config = dict(
    train_examples=61751,
    cutout=0.25,
    targets=['object'],
    depths=[3, 6, 6],
    stem='single',
    beta1=0.9,
    beta2=0.999,
    gradient_centralization=True,
    ema_decay=0.99,
    epochs=36.1,
)
Rows from block 5 of a small image classifier, named by matrix and row number. Rows with one number belong to one channel. Each number is 50 + 10 x the weight over its row's rms, rounded and kept within 0 to 99. All counts start at 0.
After each channel's rows are labels from the 100 images, of 14848, where the channel reaches its highest value: "colour at peak" is the nearest of a few named colours to the mean colour under the peak. Only what is clearly more common there than usual is listed. The data: crops of objects in photos (Visual Genome).
# c3: 3x3 conv (model.blocks.5.c3.weight, 112x112x3x3, each kernel summed), inputs 0-37
# c1: pointwise conv (model.blocks.5.c1.weight, 112x112x1x1), inputs 0-37

c3.57:47 44 35 55 62 67 49 48 44 49 65 50 36 60 35 47 57 41 70 49 36 55 43 41 62 51 57 57 54 67 39 58 41 49 49 41 57 45
c1.57:31 53 33 50 37 47 45 35 57 59 52 63 47 32 70 53 58 47 41 60 67 45 42 51 53 44 52 59 39 41 39 53 40 67 50 43 62 60
colour at peak: pink

c3.1:35 42 61 40 39 55 55 62 35 56 51 49 62 42 42 37 53 32 36 23 44 67 61 38 51 51 58 57 54 51 42 44 26 67 60 56 54 31
c1.1:37 67 38 46 49 54 64 58 41 39 51 54 71 41 51 35 48 47 62 43 57 49 48 56 50 57 36 52 52 44 60 38 27 62 52 38 44 38
colour at peak: grey

c3.9:52 75 52 56 43 43 55 59 51 46 52 38 49 51 46 39 50 54 33 52 46 60 35 51 65 54 52 52 59 52 32 52 56 51 63 46 48 64
c1.9:42 54 53 45 38 38 46 58 41 70 61 60 56 46 46 63 39 51 40 49 49 53 42 40 42 49 58 42 56 51 18 66 55 50 47 34 53 45
colour at peak: red

c3.80:76 46 36 44 46 50 56 57 48 61 36 64 47 33 62 43 39 51 38 62 58 53 63 60 52 56 52 31 46 50 48 62 39 59 43 37 51 62
c1.80:62 48 40 54 56 36 33 70 50 45 34 59 59 35 45 53 56 44 49 67 56 45 57 50 52 44 54 36 51 34 58 50 43 60 57 55 46 59
colour at peak: pink

c3.97:49 52 46 52 78 46 40 46 61 58 44 27 38 61 34 41 44 38 63 51 38 48 48 41 47 41 68 33 48 44 61 48 68 52 45 50 61 56
c1.97:51 44 68 49 56 50 52 46 62 58 48 38 38 53 45 56 37 51 54 44 32 47 46 42 44 37 62 60 52 47 63 20 58 44 45 70 45 55
colour at peak: brown

c3.5:28 46 52 42 47 36 50 32 51 42 58 61 39 52 39 61 47 56 44 62 53 55 49 63 48 66 50 61 66 47 45 65 24 58 52 60 50 56
c1.5:40 52 50 32 65 48 48 50 50 40 65 50 40 53 37 39 44 58 57 48 41 47 57 58 46 64 49 67 73 49 51 50 35 61 43 55 32 50
colour at peak: pink

c3.19:55 62 46 68 56 40 48 50 44 48 57 57 44 51 36 41 55 63 53 32 58 46 48 48 65 38 56 58 52 53 47 49 56 51 62 67 52 33
c1.19:48 58 26 51 50 48 60 57 59 17 41 47 53 46 44 43 48 50 55 59 74 54 48 50 64 47 56 43 33 55 46 59 44 48 60 66 53 70
colour at peak: white

c3.111:55 44 31 65 33 43 43 56 60 63 50 59 45 47 20 54 51 54 46 62 59 50 53 58 44 52 57 40 37 55 50 49 62 57 60 52 54 50
c1.111:53 48 40 49 48 29 43 53 57 57 41 40 52 53 33 61 51 44 64 61 51 63 42 57 57 43 45 28 52 57 53 43 53 26 58 48 60 44
colour at peak: white

c3.102:58 66 44 48 27 47 48 38 43 39 66 56 48 33 69 41 56 58 56 46 48 58 44 25 45 43 49 50 34 70 48 42 51 54 51 61 53 40
c1.102:65 62 48 50 36 46 34 51 48 49 50 56 54 41 57 49 40 57 59 60 45 38 50 27 48 41 42 24 21 69 57 30 53 33 41 54 53 50
colour at peak: grey

c3.6:47 38 51 67 52 47 31 47 69 59 49 43 65 56 34 57 39 62 61 63 70 69 47 65 43 56 50 44 42 54 47 50 67 45 40 49 43 62
c1.6:40 44 54 49 42 57 49 48 56 57 44 34 58 59 38 53 31 55 50 52 65 63 43 43 44 58 42 41 44 64 38 57 51 37 34 38 44 66
colour at peak: pink; white

c3.28:66 53 39 69 44 63 26 46 50 53 46 58 59 39 52 53 60 56 36 53 46 47 65 48 43 42 65 54 41 66 43 41 53 44 47 52 51 61
c1.28:38 48 47 52 51 56 51 42 66 61 59 28 48 59 42 48 50 51 49 41 48 60 47 42 42 68 62 45 62 54 36 45 27 40 63 29 36 56
colour at peak: pink

c3.105:53 66 29 64 64 67 43 60 45 45 60 33 36 30 44 52 50 57 64 52 47 55 56 45 41 48 56 59 39 61 62 46 35 45 59 55 48 48
c1.105:56 61 57 49 49 51 32 53 45 60 60 33 55 56 41 57 49 50 51 61 51 53 57 31 43 65 60 44 34 64 35 52 33 35 66 60 52 60
colour at peak: black

c3.55:66 47 44 42 37 40 49 66 46 47 35 51 47 64 57 51 49 53 49 54 60 59 44 47 49 45 25 62 54 56 56 28 63 47 41 41 34 58
c1.55:47 49 50 37 49 56 59 60 59 43 48 55 42 46 66 56 57 59 52 63 56 61 51 46 40 49 40 65 48 43 65 35 57 58 31 55 39 55
colour at peak: grey

c3.91:45 42 63 53 53 43 48 54 48 56 50 44 45 45 42 46 48 67 58 74 65 51 46 65 43 49 51 50 49 47 58 66 30 44 50 50 46 48
c1.91:51 33 60 49 46 71 42 52 41 66 58 42 41 43 36 60 49 64 42 49 46 65 50 54 62 37 47 50 57 52 36 25 40 41 33 54 49 50
colour at peak: black

c3.77:51 36 38 50 63 48 55 51 35 45 56 33 58 30 44 55 71 50 40 54 82 46 60 48 50 66 39 49 60 52 41 61 41 56 38 46 58 51
c1.77:28 44 48 33 44 55 54 56 41 60 63 65 56 36 52 44 60 33 36 36 53 42 58 30 58 54 50 55 40 56 37 56 29 43 56 41 56 33
colour at peak: pink

c3.32:42 51 37 45 44 40 58 55 53 42 43 56 61 51 63 64 46 59 48 65 54 40 44 66 59 51 33 39 71 56 29 55 47 60 51 43 53 56
c1.32:57 53 37 42 51 50 48 58 58 41 48 60 60 61 56 51 46 61 46 56 33 51 52 52 55 47 41 25 56 68 33 58 57 45 55 53 61 65
colour at peak: grey

c3.37:54 44 40 49 43 53 47 47 56 38 53 53 52 38 46 37 53 60 46 43 54 43 55 49 80 52 51 56 45 53 47 33 57 39 49 60 63 35
c1.37:58 50 39 54 43 45 50 50 61 32 43 60 62 32 54 44 51 56 44 64 60 42 58 38 64 64 49 36 45 52 47 52 53 30 44 43 62 69
colour at peak: pink

c3.60:34 62 52 56 63 57 62 64 54 47 52 49 45 55 39 55 45 58 71 51 42 55 56 59 55 51 48 44 58 48 49 53 30 58 56 45 64 57
c1.60:46 57 50 51 30 62 74 56 51 57 38 59 43 33 47 65 59 52 61 47 36 49 45 38 59 47 66 49 59 49 50 44 60 34 56 45 57 42
colour at peak: white; pink

c3.65:52 57 35 58 44 34 58 57 36 57 58 50 74 49 46 65 64 53 46 55 47 53 47 68 39 31 51 46 44 51 50 35 55 51 44 59 49 57
c1.65:44 58 48 63 67 36 57 55 48 55 54 43 55 56 34 50 60 47 31 50 40 66 37 53 48 38 45 49 48 48 55 34 53 55 51 59 53 56
colour at peak: black

c3.75:55 58 45 66 46 38 18 59 54 58 51 54 50 35 48 54 55 44 46 52 47 45 68 51 50 46 55 55 43 50 45 46 48 51 55 50 45 59
c1.75:44 60 40 64 58 49 25 59 43 60 48 57 44 33 43 52 47 43 58 49 58 42 60 49 30 55 60 49 48 49 50 42 53 57 49 45 45 48
colour at peak: red

c3.2:49 62 11 61 63 35 41 54 56 50 38 48 54 49 55 40 57 60 58 55 41 51 52 55 48 37 42 41 22 56 50 44 44 63 51 38 57 55
c1.2:33 52 73 64 29 45 57 36 40 54 45 54 43 35 62 73 33 47 58 58 49 45 46 41 59 24 47 54 44 54 47 27 57 36 54 55 49 52
colour at peak: black

c3.44:43 53 48 38 56 55 36 57 42 58 63 53 44 48 62 41 50 69 56 46 29 56 59 38 40 44 42 51 66 35 48 61 47 39 44 35 65 33
c1.44:47 43 59 60 53 68 52 44 28 53 63 46 56 37 44 38 45 60 46 54 37 52 59 42 63 43 50 61 67 38 34 54 61 33 59 45 55 34
colour at peak: brown

c3.68:47 67 40 51 50 46 37 46 62 47 54 52 31 25 34 50 61 46 73 48 49 45 60 51 30 39 60 42 54 43 48 35 43 35 55 51 68 58
c1.68:54 58 43 40 39 58 55 53 47 56 49 44 51 40 43 53 50 61 66 48 25 67 45 44 35 34 58 32 57 64 43 52 49 37 52 49 45 45
colour at peak: white; pink

c3.93:74 43 45 49 51 34 43 29 48 56 53 53 49 71 46 51 53 55 62 63 51 61 49 57 44 57 51 37 44 47 52 61 54 47 61 42 51 49
c1.93:48 46 43 59 64 41 47 38 54 48 56 44 29 57 49 51 64 58 74 63 64 59 42 53 29 61 54 47 45 45 58 48 53 45 61 42 50 47
colour at peak: white

c3.106:58 60 64 49 48 58 30 47 72 70 54 50 48 53 40 29 59 60 63 41 50 42 50 54 47 44 50 45 40 42 49 45 47 38 45 67 46 49
c1.106:51 43 60 50 65 45 45 47 59 60 41 63 40 55 47 48 41 54 53 53 59 38 51 58 20 44 54 55 46 34 48 61 56 57 44 68 45 60
colour at peak: brown

c3.81:43 65 41 65 61 46 44 47 37 70 61 48 53 43 34 45 64 52 54 61 57 52 48 65 49 27 41 44 60 37 48 52 42 43 62 42 54 70
c1.81:53 47 55 55 49 48 47 47 41 63 45 52 44 40 38 50 52 59 54 43 43 63 54 40 50 22 46 63 58 55 53 47 51 61 54 54 54 47
colour at peak: pink