config = dict(
    model='image classifier',
    dataset='crops of objects in photos (Visual Genome)',
    train_examples=61751,
    image_size=64,
    crop_scale_min=1,
    horizontal_flip=True,
    cutout=0.25,
    targets=['object'],
    num_classes=300,
    arch='repvgg',
    norm='batchnorm',
    activation='silu',
    padding_mode='replicate',
    depths=[3, 6, 6],
    kernel_size=3,
    stem='single',
    widths=[64, 112, 192],
    mixing='cutmix',
    loss='cross_entropy',
    init='torch_default',
    optimizer='adamw',
    lr=0.0017,
    beta1=0.9,
    beta2=0.999,
    eps=1e-08,
    gradient_centralization=True,
    ema_decay=0.99,
    steps=8700,
    batch_size=256,
    epochs=36.1,
    lr_schedule='constant',
    warmup_steps=870,
    weight_decay=0.0,
)
Rows from block 3 of a small image classifier, named by matrix and row number. Rows with one number belong to one channel. Each number is 128 + 24 x the weight over its row's rms, rounded and kept within 0 to 255. All counts start at 0.
After each channel's rows are labels from the 100 images, of 14848, where the channel reaches its highest value: "colour at peak" is the nearest of a few named colours to the mean colour under the peak. Only what is clearly more common there than usual is listed. The data: crops of objects in photos (Visual Genome). In brackets: how many of the 100.
# c3: 3x3 conv, stride 2 (model.blocks.3.c3.weight, 112x64x3x3, each kernel summed), inputs 0-63
# c1: pointwise conv, stride 2 (model.blocks.3.c1.weight, 112x64x1x1), inputs 0-63

c3.51 [128  87 148 178 135 124 146 148 131 110 107 169 106 129 127  97 153 154 139 124  97 110 128 139 146  91 142 101 124 101 113 118 140  61 141 140 133 150 153 126 164  66 113 150 114 135 169 147  91 131 112 133  93 146  96 132 142 131 133 113 127  99 157 108]
c1.51 [126 105 143 148 148 157 128 134  94 145 112 124 122 115 140  60 162 136 138 155  80 120 124 107 131 136 141 112 143 124 113 121 150  78 130 143 151 121 163 150 151  98 148 153 103 162 132 146  64 156  78 158 122 144 156 105 123 137 120 109 102 117 110 114]
colour at peak: red (33)

c3.54 [115 156 127 155 167 138 138 144 153 117 152 133 100  77 151 117 118 111 134 141 103 154 117 165 126  71 114 118 133 160 115 105 124 151 135 174 104 163 137 151 142 105 155 124 128 112 127 143 114 102  88 109 109 137 113  94 106 138 128  84  66 151 132 150]
c1.54 [ 92 137 125 137 178 161 148 148 146 129 166 127 123  76 144 113 127 120 123 127 109 133  87 162 132  94  96 124 141 151 127 125 135 169 132 141 123 133 128 132 156  86 119 111 127 121 135 132 125 110 113  93 142 172 121  70 110 116 129  82  71 143 160 126]
colour at peak: grey (61)

c3.9 [116  98 140 161 107 156  80 158 130 141 133 127 138 128 122 113 126  94 112 109 145 160 130 138 145 141 115  83  97 112  98  86  94  91 128 191 121 172 107 122 163 115  90 144 141 140 146 128  80 140 131 115 115 116 121 137 108 127 115 167 141 142 165 114]
c1.9 [128 113 118 161  84 116 117 161 110 133 122  94 146 143 149 109 149 114 119 123 145 130 143 128 161 122 115 121  79 102 108 109 112 130  82 186 115 178 102 145 158  88 105 118  93 171 144 148 104 136 142 146 110 152 156 103 108 136 114 149 151 148 158 113]
colour at peak: red (49)

c3.43 [107 150 115 103 124 129 177 128 112 126 113 114 105 122 180 160 136 115  98 105 118 149 134 189 148 128 122  96 131 117  96  84 103 122 132  97 143  69 141 159 105 135 129 104 167 150 148 113 153  95 129 134 129 117 108 111 159 174 131 106 100 126 126 134]
c1.43 [124 123 100 114 137 128 124 143  95 167 100 105 110 112 167 158  75 118 111 146 148 158 135 190 133 137 124 137 143 118 123 126 150 138 147  83 110  84 148 159 102 130 134 111 151 123 146 136 122 111  86 122 101 158 128 159 145 174 127 143 133 161  79 127]
colour at peak: grey (65)

c3.108 [ 88 128  95 148  89 104 150 117 128 144 166 149 131 100 166 112 137 118 155 158 131 107 147 135 102 161 102 130 130 107 158 122  89 104 110 134 119 144  65 143 140  96 137 110  95 130 155 130 137 139  96 116 172  74 138 157 133 132  83 119 129 128 131 139]
c1.108 [107 135 113 149  57 100 158 110 141 117 139 146 122 123 154 132 123 146 145 130 156 133 151 119 117 162 134 118 133 108 172 148 109 108 101 127 137 134  92 130 129  81 147  98  64 133 155 138 105 113 111 111 154  67 148 160 118 141  84 132 130 118 123 133]
colour at peak: brown (60)

c3.72 [124 146 143  75 115 149  72 123 134 137 133 150 148 112  96 112 125 142 135 121 129 143 136  32 135 115 126 141 148 149 114 124 127 164 143  78 142  96 106  99 125 151 166 119 114 112 140 146 161 112 126 141 111 146 107 152 118  87 128 144 143 141 154 133]
c1.72 [122 146 154  93 101 144 108 146 129 152 159 116 171 120 137 124 154 128 151 120 153 113 123  64 143 117 121 138  93 138 125 106 162 167 128  83 113 105 124  80 118 136 153 139 107 118 172 159 134  75 131 126 104 134  97 132 131  81  99 140 141 148 141 117]
colour at peak: black (45)

c3.75 [129 121 126 133 109 124 116  95  96  79 150 155 133 161 148 137  87 143 103 130 125 112 127 107 147 124 145 126 183 113 137 180 168 137 160 131 129 134 165 125 120  90 127 131 112 132  81 148 121 132 163 115 127 162 131 154 138 132 125 110 122  96 130  53]
c1.75 [140 122 149 111 147  87 112  65  93 103 143 150 139 148 140 140  84 129 119 104 137 122 119 100 160 127 127 120 160 131 142 174 169 148 161 120 123 129 148 177 142 116 137 129  79 144  83 148 143 137 145 113 151 134 132 159 140  77 122 134 133 101 123 100]
colour at peak: red (50)

c3.103 [109 130  89 104 124 137 125 134 108 176 163 138 141 131 169 146 109  99 153 118 114 121 105 110 157  86 137 147 133 111 127 155 109 122 156  96  99  62 130 126 123 139 156  75 134  90 121 166 127 134 166 100 139 139 133 144 109 137 113 122 139 145  77 144]
c1.103 [108 115  98  82 129 124 113 160 120 177 157 117 160 122 161 124 126 115 142 114  73 105 106 129 161  89 129 138 148 114 106 138 115  98 147 122  89  82 139 120 132 144 142 102 126  89 102 181 106 115 167 102 116 163 136 152 132 132 100 138 145 136 110 136]
colour at peak: white (31); pink (25)

c3.19 [ 92  56 114 179 182 157 109 110 127 108 132 160 131 128 147  96 159 126 110  92 115 152 109 143 158 124 133 121 114 134  92 116  96 145 111 139 147 152 143 147 111 150 145  87 120 130 123 142 126 103 136 129 147 152 135 125  96 153 153 110 143 110 139  78]
c1.19 [ 85  90 163 162 170 153  98 107 143 117  94 150 168 106 137  96 117 123  93 142  88 143 141 153 130 144 129 117 111 113 113 143 136 159  97 111 157 139 118 153 109 129 117  96 133 158 115 113 154  90 145 149 121 134 162 132 132 123 130 122 144  86 168  82]
colour at peak: white (30)

c3.52 [ 45 155 119 124 136 118 145 126 158 122 128 138 138 142 156  96 110 142 150 129  64 153 141 146 125 155 126 146 112 151 125 109 115 151 127 136 103 175 136 133 128 111 141 122 129 123  77 111 130 111 111  74 151 127 116 126  96 141 117  63 135 132 113 143]
c1.52 [ 87 124 105 114 126 163 148 117 133 151 126 142 138 135 199 112 106 132 133 131  86 130 144 133 124 157 112 143 117 165 134  87 104 155 152 120 111 160 141 124 145 112 146 140 122 109  76 107 137 113  88  77 159 131 101 134  99 140 121  84 128 154  91 130]
colour at peak: grey (60)

c3.97 [135 120 119 123 100 126 121 137 118 125 105 102  80 161  94 100 141 127 153 159 105 137 125 120 138 171  82 141 167 164 133 139  90 161 144 140 155 137 104 127  82 116 134 133  97 159 130 119 133 175  97 105 174 104 139 100 129  93 132 142 127  90 133 103]
c1.97 [148 127  99 120 101 145 131 107 137 110 116 136  67 128 134 109 130 109 162 176 109 130 102 131 154 160  88 152 178 143 121 118 104 162 155 118 159 144 114  86  85 127 114 148 124 156 155 119 154 143 107 111 149 129 122  93 140  92 135 129 129  99 147  85]
colour at peak: brown (61)

c3.63 [144 137 138 138 122 115 213 143 139 117 110 119 107 132 144  90 142 132 146 107 115 125 120 180 105 110 122 144  88 151 149  83 132 105 106 122 121 124 107 160 126  82 146  96 159 109 159 160 112  85 102 129 157 135 146 139  91 141 125 132 106 124 103 130]
c1.63 [142 142  93 121 116 132 125 148 145 113 105 121 109  97 108 132  95 159 143 143 132 137 129 117 141 115 161 104 102 157 129 136 135 153 128 167 114 106  88 152 146 120 127 152 126 110  93 181 164 127 102 172 162  91 153 139 107  95 128 157 104 150  68  98]
colour at peak: black (35)

c3.56 [147 129 139 103 136 180 147 128 126 130 144 106 131 143 141 137 145 129  77 132 120 131 119 155 150 115 130 129 113 114 140 152 107 110 123 100 129  46 148 104 112 157 112 123 148 129 131 127 135  41 131 124 104 163 136 118 129 181 139 123 113 127  88 146]
c1.56 [115 148 149 116 148 189 121 118 134 130 172 115 153 151 149  84 140 116  72 115 134 144 124 148 143 119 106 113 142  73 134 121 109 149 124  90 139 100 151 128 113 135 131 131 153 145 115 158 113  56 132  97 128 144 145  98 123 175 120 138 124 150 139 148]
colour at peak: red (38)

c3.88 [110 120 125 123 171 180 125 133 143 113 172 149 121 121 155 168 124 153  87 186  99 117 137 124 135 152 169 107  98 125 166 101 114 115 132 130 131 133 115 120 172  95 103 121 132 113 110 162  91  79 144  97 125 104 104 156 158 120 132 129 124 116 115 133]
c1.88 [132 140 131 148 137 132 114 110 136 103 155 136 152 139 128 160 128 141 100 178 135 108 133  98 130 117 145 105  82  91 183 130 105 108 111 121 148  97 159 146 159 121  81 124  96 120 139 169  95  79 164 110 128 112 140 166 110 128  98 143 102 147 102 136]
colour at peak: brown (62)

c3.7 [176  84 126 164 164 139 147 160  93 126  96  71 134 159 103 119 131  74 107 108 136 119 131 113 127 143 131 161 147 118 158 126 130 138 126 139 128  93 156 119 115 170  88 117  95 142 131 139 122 144  80 112 113 129 137 113  88 105 129 153 152 127 133 111]
c1.7 [160  84 119 116 184 120 140 148  93 140  95 108 136 142 108 123 133  68 117 122 152 111 136 130 110 129 114 168 138 119 135 126 136 142 114 130 136  78 147 149 115 171  86 116 118 156 114 141 134 155  93  98  92 148 128 111 108  76 144 139 172 136 131 131]
colour at peak: red (44)

c3.4 [132 142 142  96 109 131  75  90 103 118 141 122 168 147 101 123  62 134 149 136 123 158 113  72 149 118 140 155 149 142 164 125 136 151 141 108 135  96 160 115 111 151 154 140 141 139 109 116 110 112 126 121 170 139 140 145 141  71 144 113 128  98  96 126]
c1.4 [111 141 111  86 129 174  80 125 111 108 135 137 190 147 105 111  82 154 132 118 115 136 135  58 137 123  99 126 147 142 163  98 133 153 157 110 164  97 149 101 122 139 145 134 146 152 125 131 121 122 124 120 141 127 116 153 147 110 145  77 121  99 127 116]
colour at peak: red (27)

c3.102 [105 121 125 126 124 139 170 202 137 118 135 124  98 138 157 123 110 143  73 121 128  65 109 174 135 125  89 160 111 116 114 111 141 117 134 142 132 128 138 169 141  83  98 139  92 111 103 129  98 103 109 131 157 144 146 156 149 124 121 144 143 141 124 145]
c1.102 [113 124 129 125 109 132 171 167 153 110 100 162  98 132 144 118 157 149  83 145 138  77 120 135 113 116 105 160 106 131 113 123 124 112 110 148 135 114 144 132 153  81  59 130 122 124 124 118  91 120  82 103 141 166 141 154 147  98  87 119 125 144 114 147]
colour at peak: grey (65)

c3.15 [128  66 130 182 130 126  99 128 112 187 117 156 117 144 122 116 159 135 139 122 136 142 127 123 125 112 135  82 141  99 116 169  86  80  86 128 144 147 114 106  96 150 140 113 110 110 140 113 114 170 124 188 118 116 140 145 130 129 113 139 122 130 130 101]
c1.15 [143  87 142 160 156 122 101 136 122 163 117 153 106 112 135 134 144 125 130 122 135 148 148 131 136 108 127 103 126 105 122 175  92 148 123 138 126 151 105 131  91 140  98 147  99  63 133  66 148 176  78 133 115 127 156 150 145 165 101 129 144 135 130 111]
colour at peak: white (35)

c3.21 [ 78 143  65 141 158 135 114 158 141 131 137  95 111  88 156 131 118  98 107 101 127 158 135 130 140 193 110 132  87 109 130 114 114 106 124 142 129 159 138 174 125 125  85 144 117 107 134 108 134 129 139 137 120 111 135 103 148 141 120 175  99 107 153 156]
c1.21 [103 180  77 130 161 143 130 132 172 105 114  88 123  93 139 128 148 114  87 116 117  89 102 161 134 157 128 135  94 116 103 134 134 110 130 132 127 144 139 177 151  78 126 159 120 121 145  88 142 107 146 124 101  98 152 101 123 154 110 119 134 118 156 143]
colour at peak: black (47)

c3.96 [163 138 127  92 100 138 130 151 131 137 134 138 126 151 154  94  91 138 116 113 126 142 137 135 148  45 118 123  95 161 154 103 118  95 125 127 108  98 146 116 129 138 138 125 168 107 147 150 115  94  72 136 136 166 182 139 100 138 127 149 128 138 104 134]
c1.96 [174 110 113  96  94 144 111 107 115 160 147 149 125 154 159 113 124 119 136 123 153 136  95 119 162  72  91 126 103 159 134  97 111  99 126 144 144 117 157 153 133 150 113 143 132 124 100 147 157 107 124 136 130 146 197 127 108  78 132 140  92 152 126 118]
colour at peak: red (38)

c3.62 [113 143  68  93 108 175  99 112 148 130 146 168 143 123 127 123  93 130 139 185  99 136 131  90 136 149 124 137 157 126 106 111 106 159 126 114 156 107 103 172 143 131 164 109 130 139 133 172 134 113  92 103 138 114 137 133 116  99 103 109 105 147  97 141]
c1.62 [130 141  57 134 111 165 122 106 146 110 121 155 160 132  95 148 121 137 131 174 117 149 145  93 140 147 114 109 128 100 114 115 112 152 141 115 152 133 114 160 141 121 153  67 107 139 132 168 139 124  77 110 142 130 135 128  91  98 101 133 105 175 123 126]
colour at peak: pink (36)

c3.49 [131 122 111 132 139 119  91 127 153  86 146 196 152 175 164  59  92 130 146 103 119 136 132 120 102 136 104 131 104 123 116 118 150 133  75 119 140 143 111 121 139 136 148  88 146 136 145 121 115 126 146 131 157 150 132 129 114 142  91 163 133  82 114 136]
c1.49 [138 150 107 101 101 109 112 110 175  52 133 179 160 147 141 106 118  77 165 120 119 121 100 137 137 148 102 139 135 153 130  91 156 110 116 130 161 119 133  93 116 147 147 119 140 142 141 129  95 140 143 157 164 112 159 145 122 143  96 129 138 125 100 127]
colour at peak: brown (61)

c3.5 [ 96 109 101  89 137 155  90 118  95 137 121 130 116 163 151  60 110 149 120 160 126 169 163  91  90 163 138 169 110 131 140 113 121 118 123 148 103 128 139 112 126 133 141 115 112 133 157 148  94 124 137 133 147 126  95 149 140  80 145 128 134 160 163 114]
c1.5 [110 117  91 121 154 127 134 107 117 128 138 141 123 182 138  74 100 162 109 168 126 167 159 117 127 148  95 153 102 116 157 130 109 113 134 147 131 133 165 123  79 128 149 140 141 136 135 126  76 111 149 134 147 136 115 154 113 137 181  79 126 135  98 147]
colour at peak: pink (28)

c3.83 [135 125 127  99 157 164  99 108 139  90 171 169 129 135 157 135  89 148  99 152 116 147 140  97 135 137 152 135 115 120 126 109 131 148 122 116 152 108 148 172 113 164  95 119 123 140 100 162 144  66 113 104 168 167 129 131 164  85 138 121 123 130 115 127]
c1.83 [108 105 115 117 172 144  85 127  98  80 135 133 138 158 167 134 105 155 112 166 141 170 134 127 146 153 170 127 124 103 101 118 110 112 110 158 160  84 128 155 125 168 105  99 119 134 111 160 124  80 135 127 146 135 142 129 147 113 131  74 126 142 120 133]
colour at peak: red (26)

c3.34 [117 122 121 175 123 151  96 107 144 133 146 153 156  81 175  94  90 136 153  96 140 145 138 127 128 126 123 154 133 131 102 122 113 136 147 129  80 151 102 141  93 114 117 133 161 106  97 134 125 131 101 113 144 166  94 104 131 155 146 180 147 115  78 140]
c1.34 [112 160 113 138 130 166 105 157  98  94 145 134 123 111 145 118  98 149 129  89 141 156 103 143 156 125 109 159 130 130 124 105 118 154 117 148 115 130 111 117  93 109 117 128 174  77 124 108 108 118 121 114 102 161  61 121 100 132 181 164 156 110 120 144]
colour at peak: cyan (35)

c3.104 [131 123 153  98 128 165 111 116 102 160 149 110  85 146 155 209 110 118  78 145 144 118 142 134 146 125 120 125 146 127 128 100 150 135 170 118  98 115 149 158  84 122 108 132 144 100  93 129 124  89 123 117 142 159 140 138  91 104 148 119 129 131  92 126]
c1.104 [118 113 152 134 111 176  82 129  88 178 146 132  99 126 148 154  78 136  85 151 123 105 159 133 136 139 124 135 173 111 123 105 124 120 166  92  75 133 131 134 107 161 149 124 147  82  95 154 137 112 116 146 144 138 133 128 117 127 149 143 102 135 137 105]
colour at peak: red (32)

c3.47 [ 94 103  85 125 181 127 127 145 133 125  95 144 103 132 165  95 136 106 135 158 129 125  73 111 137 110 138 177 106 121 100 135 125 129 135 133 105  98 124 104  93 170 162 119 107 122 130 119 133 119 148 155 135 160  89 113 120 155 158  93 179 126 127 126]
c1.47 [ 87 119  73 114 128  94 119 137 153 112  98 168  79 128 121 112 164 110 123 153 139 137  79 137 126 127 142 169  98 156 106 146 117 111 127 143 130 129 131 123 101 173 168 127 116 141 121 118  97 149 148 119 157 163 101 107  99 151 167 112 157 127 106 122]
colour at peak: grey (69)

c3.1 [145 167 134  96 134 120 138 160 146  68 130 137 137 148 123 115 104 152 144 149 133 117 111 125 106 108 119 195 121 159 144 104  99 163 125 112 118 122 120 123 138 116 143 162 149 125  69 130  91 133 101  74 149 148 146 170 117 113 133 109 119 114  93 147]
c1.1 [101 182 129 114 159 146 130 137 107  93 104  77 129 147 131 105 111 141 153 115 109  96 108 112  91  97 108 146 126 130 119 105  88 157 148 135 107 147  84 160 139 106 120 140 138 111  69 138 110 133 126  80 113 149 142 154 128 137 128 147  92 132 128 164]
colour at peak: grey (63)

c3.28 [100 148  66  76 141 119 109  81 111 165 104 162 116 123 142  94 101 131 135 149  88 155 174 127 153 132 127 123  99 148  98 129 128 167 119 111 124 140 116 146 104 135 150 134 130 131 119 100 144 155 115 109 101 113 131  98 112 129 131 176 164 152 138 151]
c1.28 [102 117  91 126 137 116 137 101 119 177  99 146 132 132 131 111 131 128 128 158 100 116 162 133 134 164 105 145  84 148 103 148 127 161 110 125  85 144  87 156 135 136 128 159 124 140 118  93 135 127  99 107 107  85 158 115 103 148  98 195 157 107 141 135]
colour at peak: blue (25)

c3.85 [128 137 110 155 135 157 116 131 117 145 139 143 140 153 123 139 115  84 114 126 122  94 102 112 112 133 132 162 164  78 186 170 110 165  97 141 124 135  93 134 140 145  88 118 107 128 129 151 115 106 124  92  93 141 142 108  70 145  97 127 164 119 103 151]
c1.85 [106 145 136 131 109 120 128 112 115 120 106 156 142 179 123 130 148 104 134 142 145 113  95 114 128 143 133 154 117  66 156 155 121 157  57 116 141 140  96 111 114 132 111 133 139 143 184 139 115  89 114 125 107 142 171 133  97 158 125 119 156  77 121 128]
colour at peak: red (36)

c3.30 [101 147 143 120 132 184 121 108 134 119 128  99 113  93 153 109  88 125  87 123  83 122 135 127 102 124 148 167 154 139 121 114  67 124 150 120 137 133 150 154 115 147 133 175 142  99 116 144  94  93 124 116 176 162 106 109 120  96 158 123 145 120 147 143]
c1.30 [ 93 128 121 124 151 201 102 157 131 111 136 105 130 104 135 123 113 138 115 102  90 131 120 153 111 108 152 154 164  99 130 127  54 140 115 125 152 102 138 147 132 126 107 141 141 147 131 125 122 112 102 102 176 173 142 134 117 117 169 120  91 116 157 129]
colour at peak: blue (46)

c3.17 [ 91 114 107 147 166 104 144 116 136 101 109 132  49 116 155 110 143 127 101 169 126 140 106 161 148 126  98 143 146 143 110 152 159 146 153 149 132 133 153 138  91  84 134  94 146 114 135 142 139  96 155 134  85 129 116 104 120 154  98  90 122 139 125 137]
c1.17 [125 123  86 142 158  87 154 152 117 113 102 120  93 139 130 136 140 116  88 162  89 151 117 125 158 125 122 146 131 138 107 103 156 133 160 159 158 138 165 143 151 121 148 104 138 173 161 165 139 121 114 140  81 123 135 112 130  62  86 129 120 117 123 135]
colour at peak: grey (61)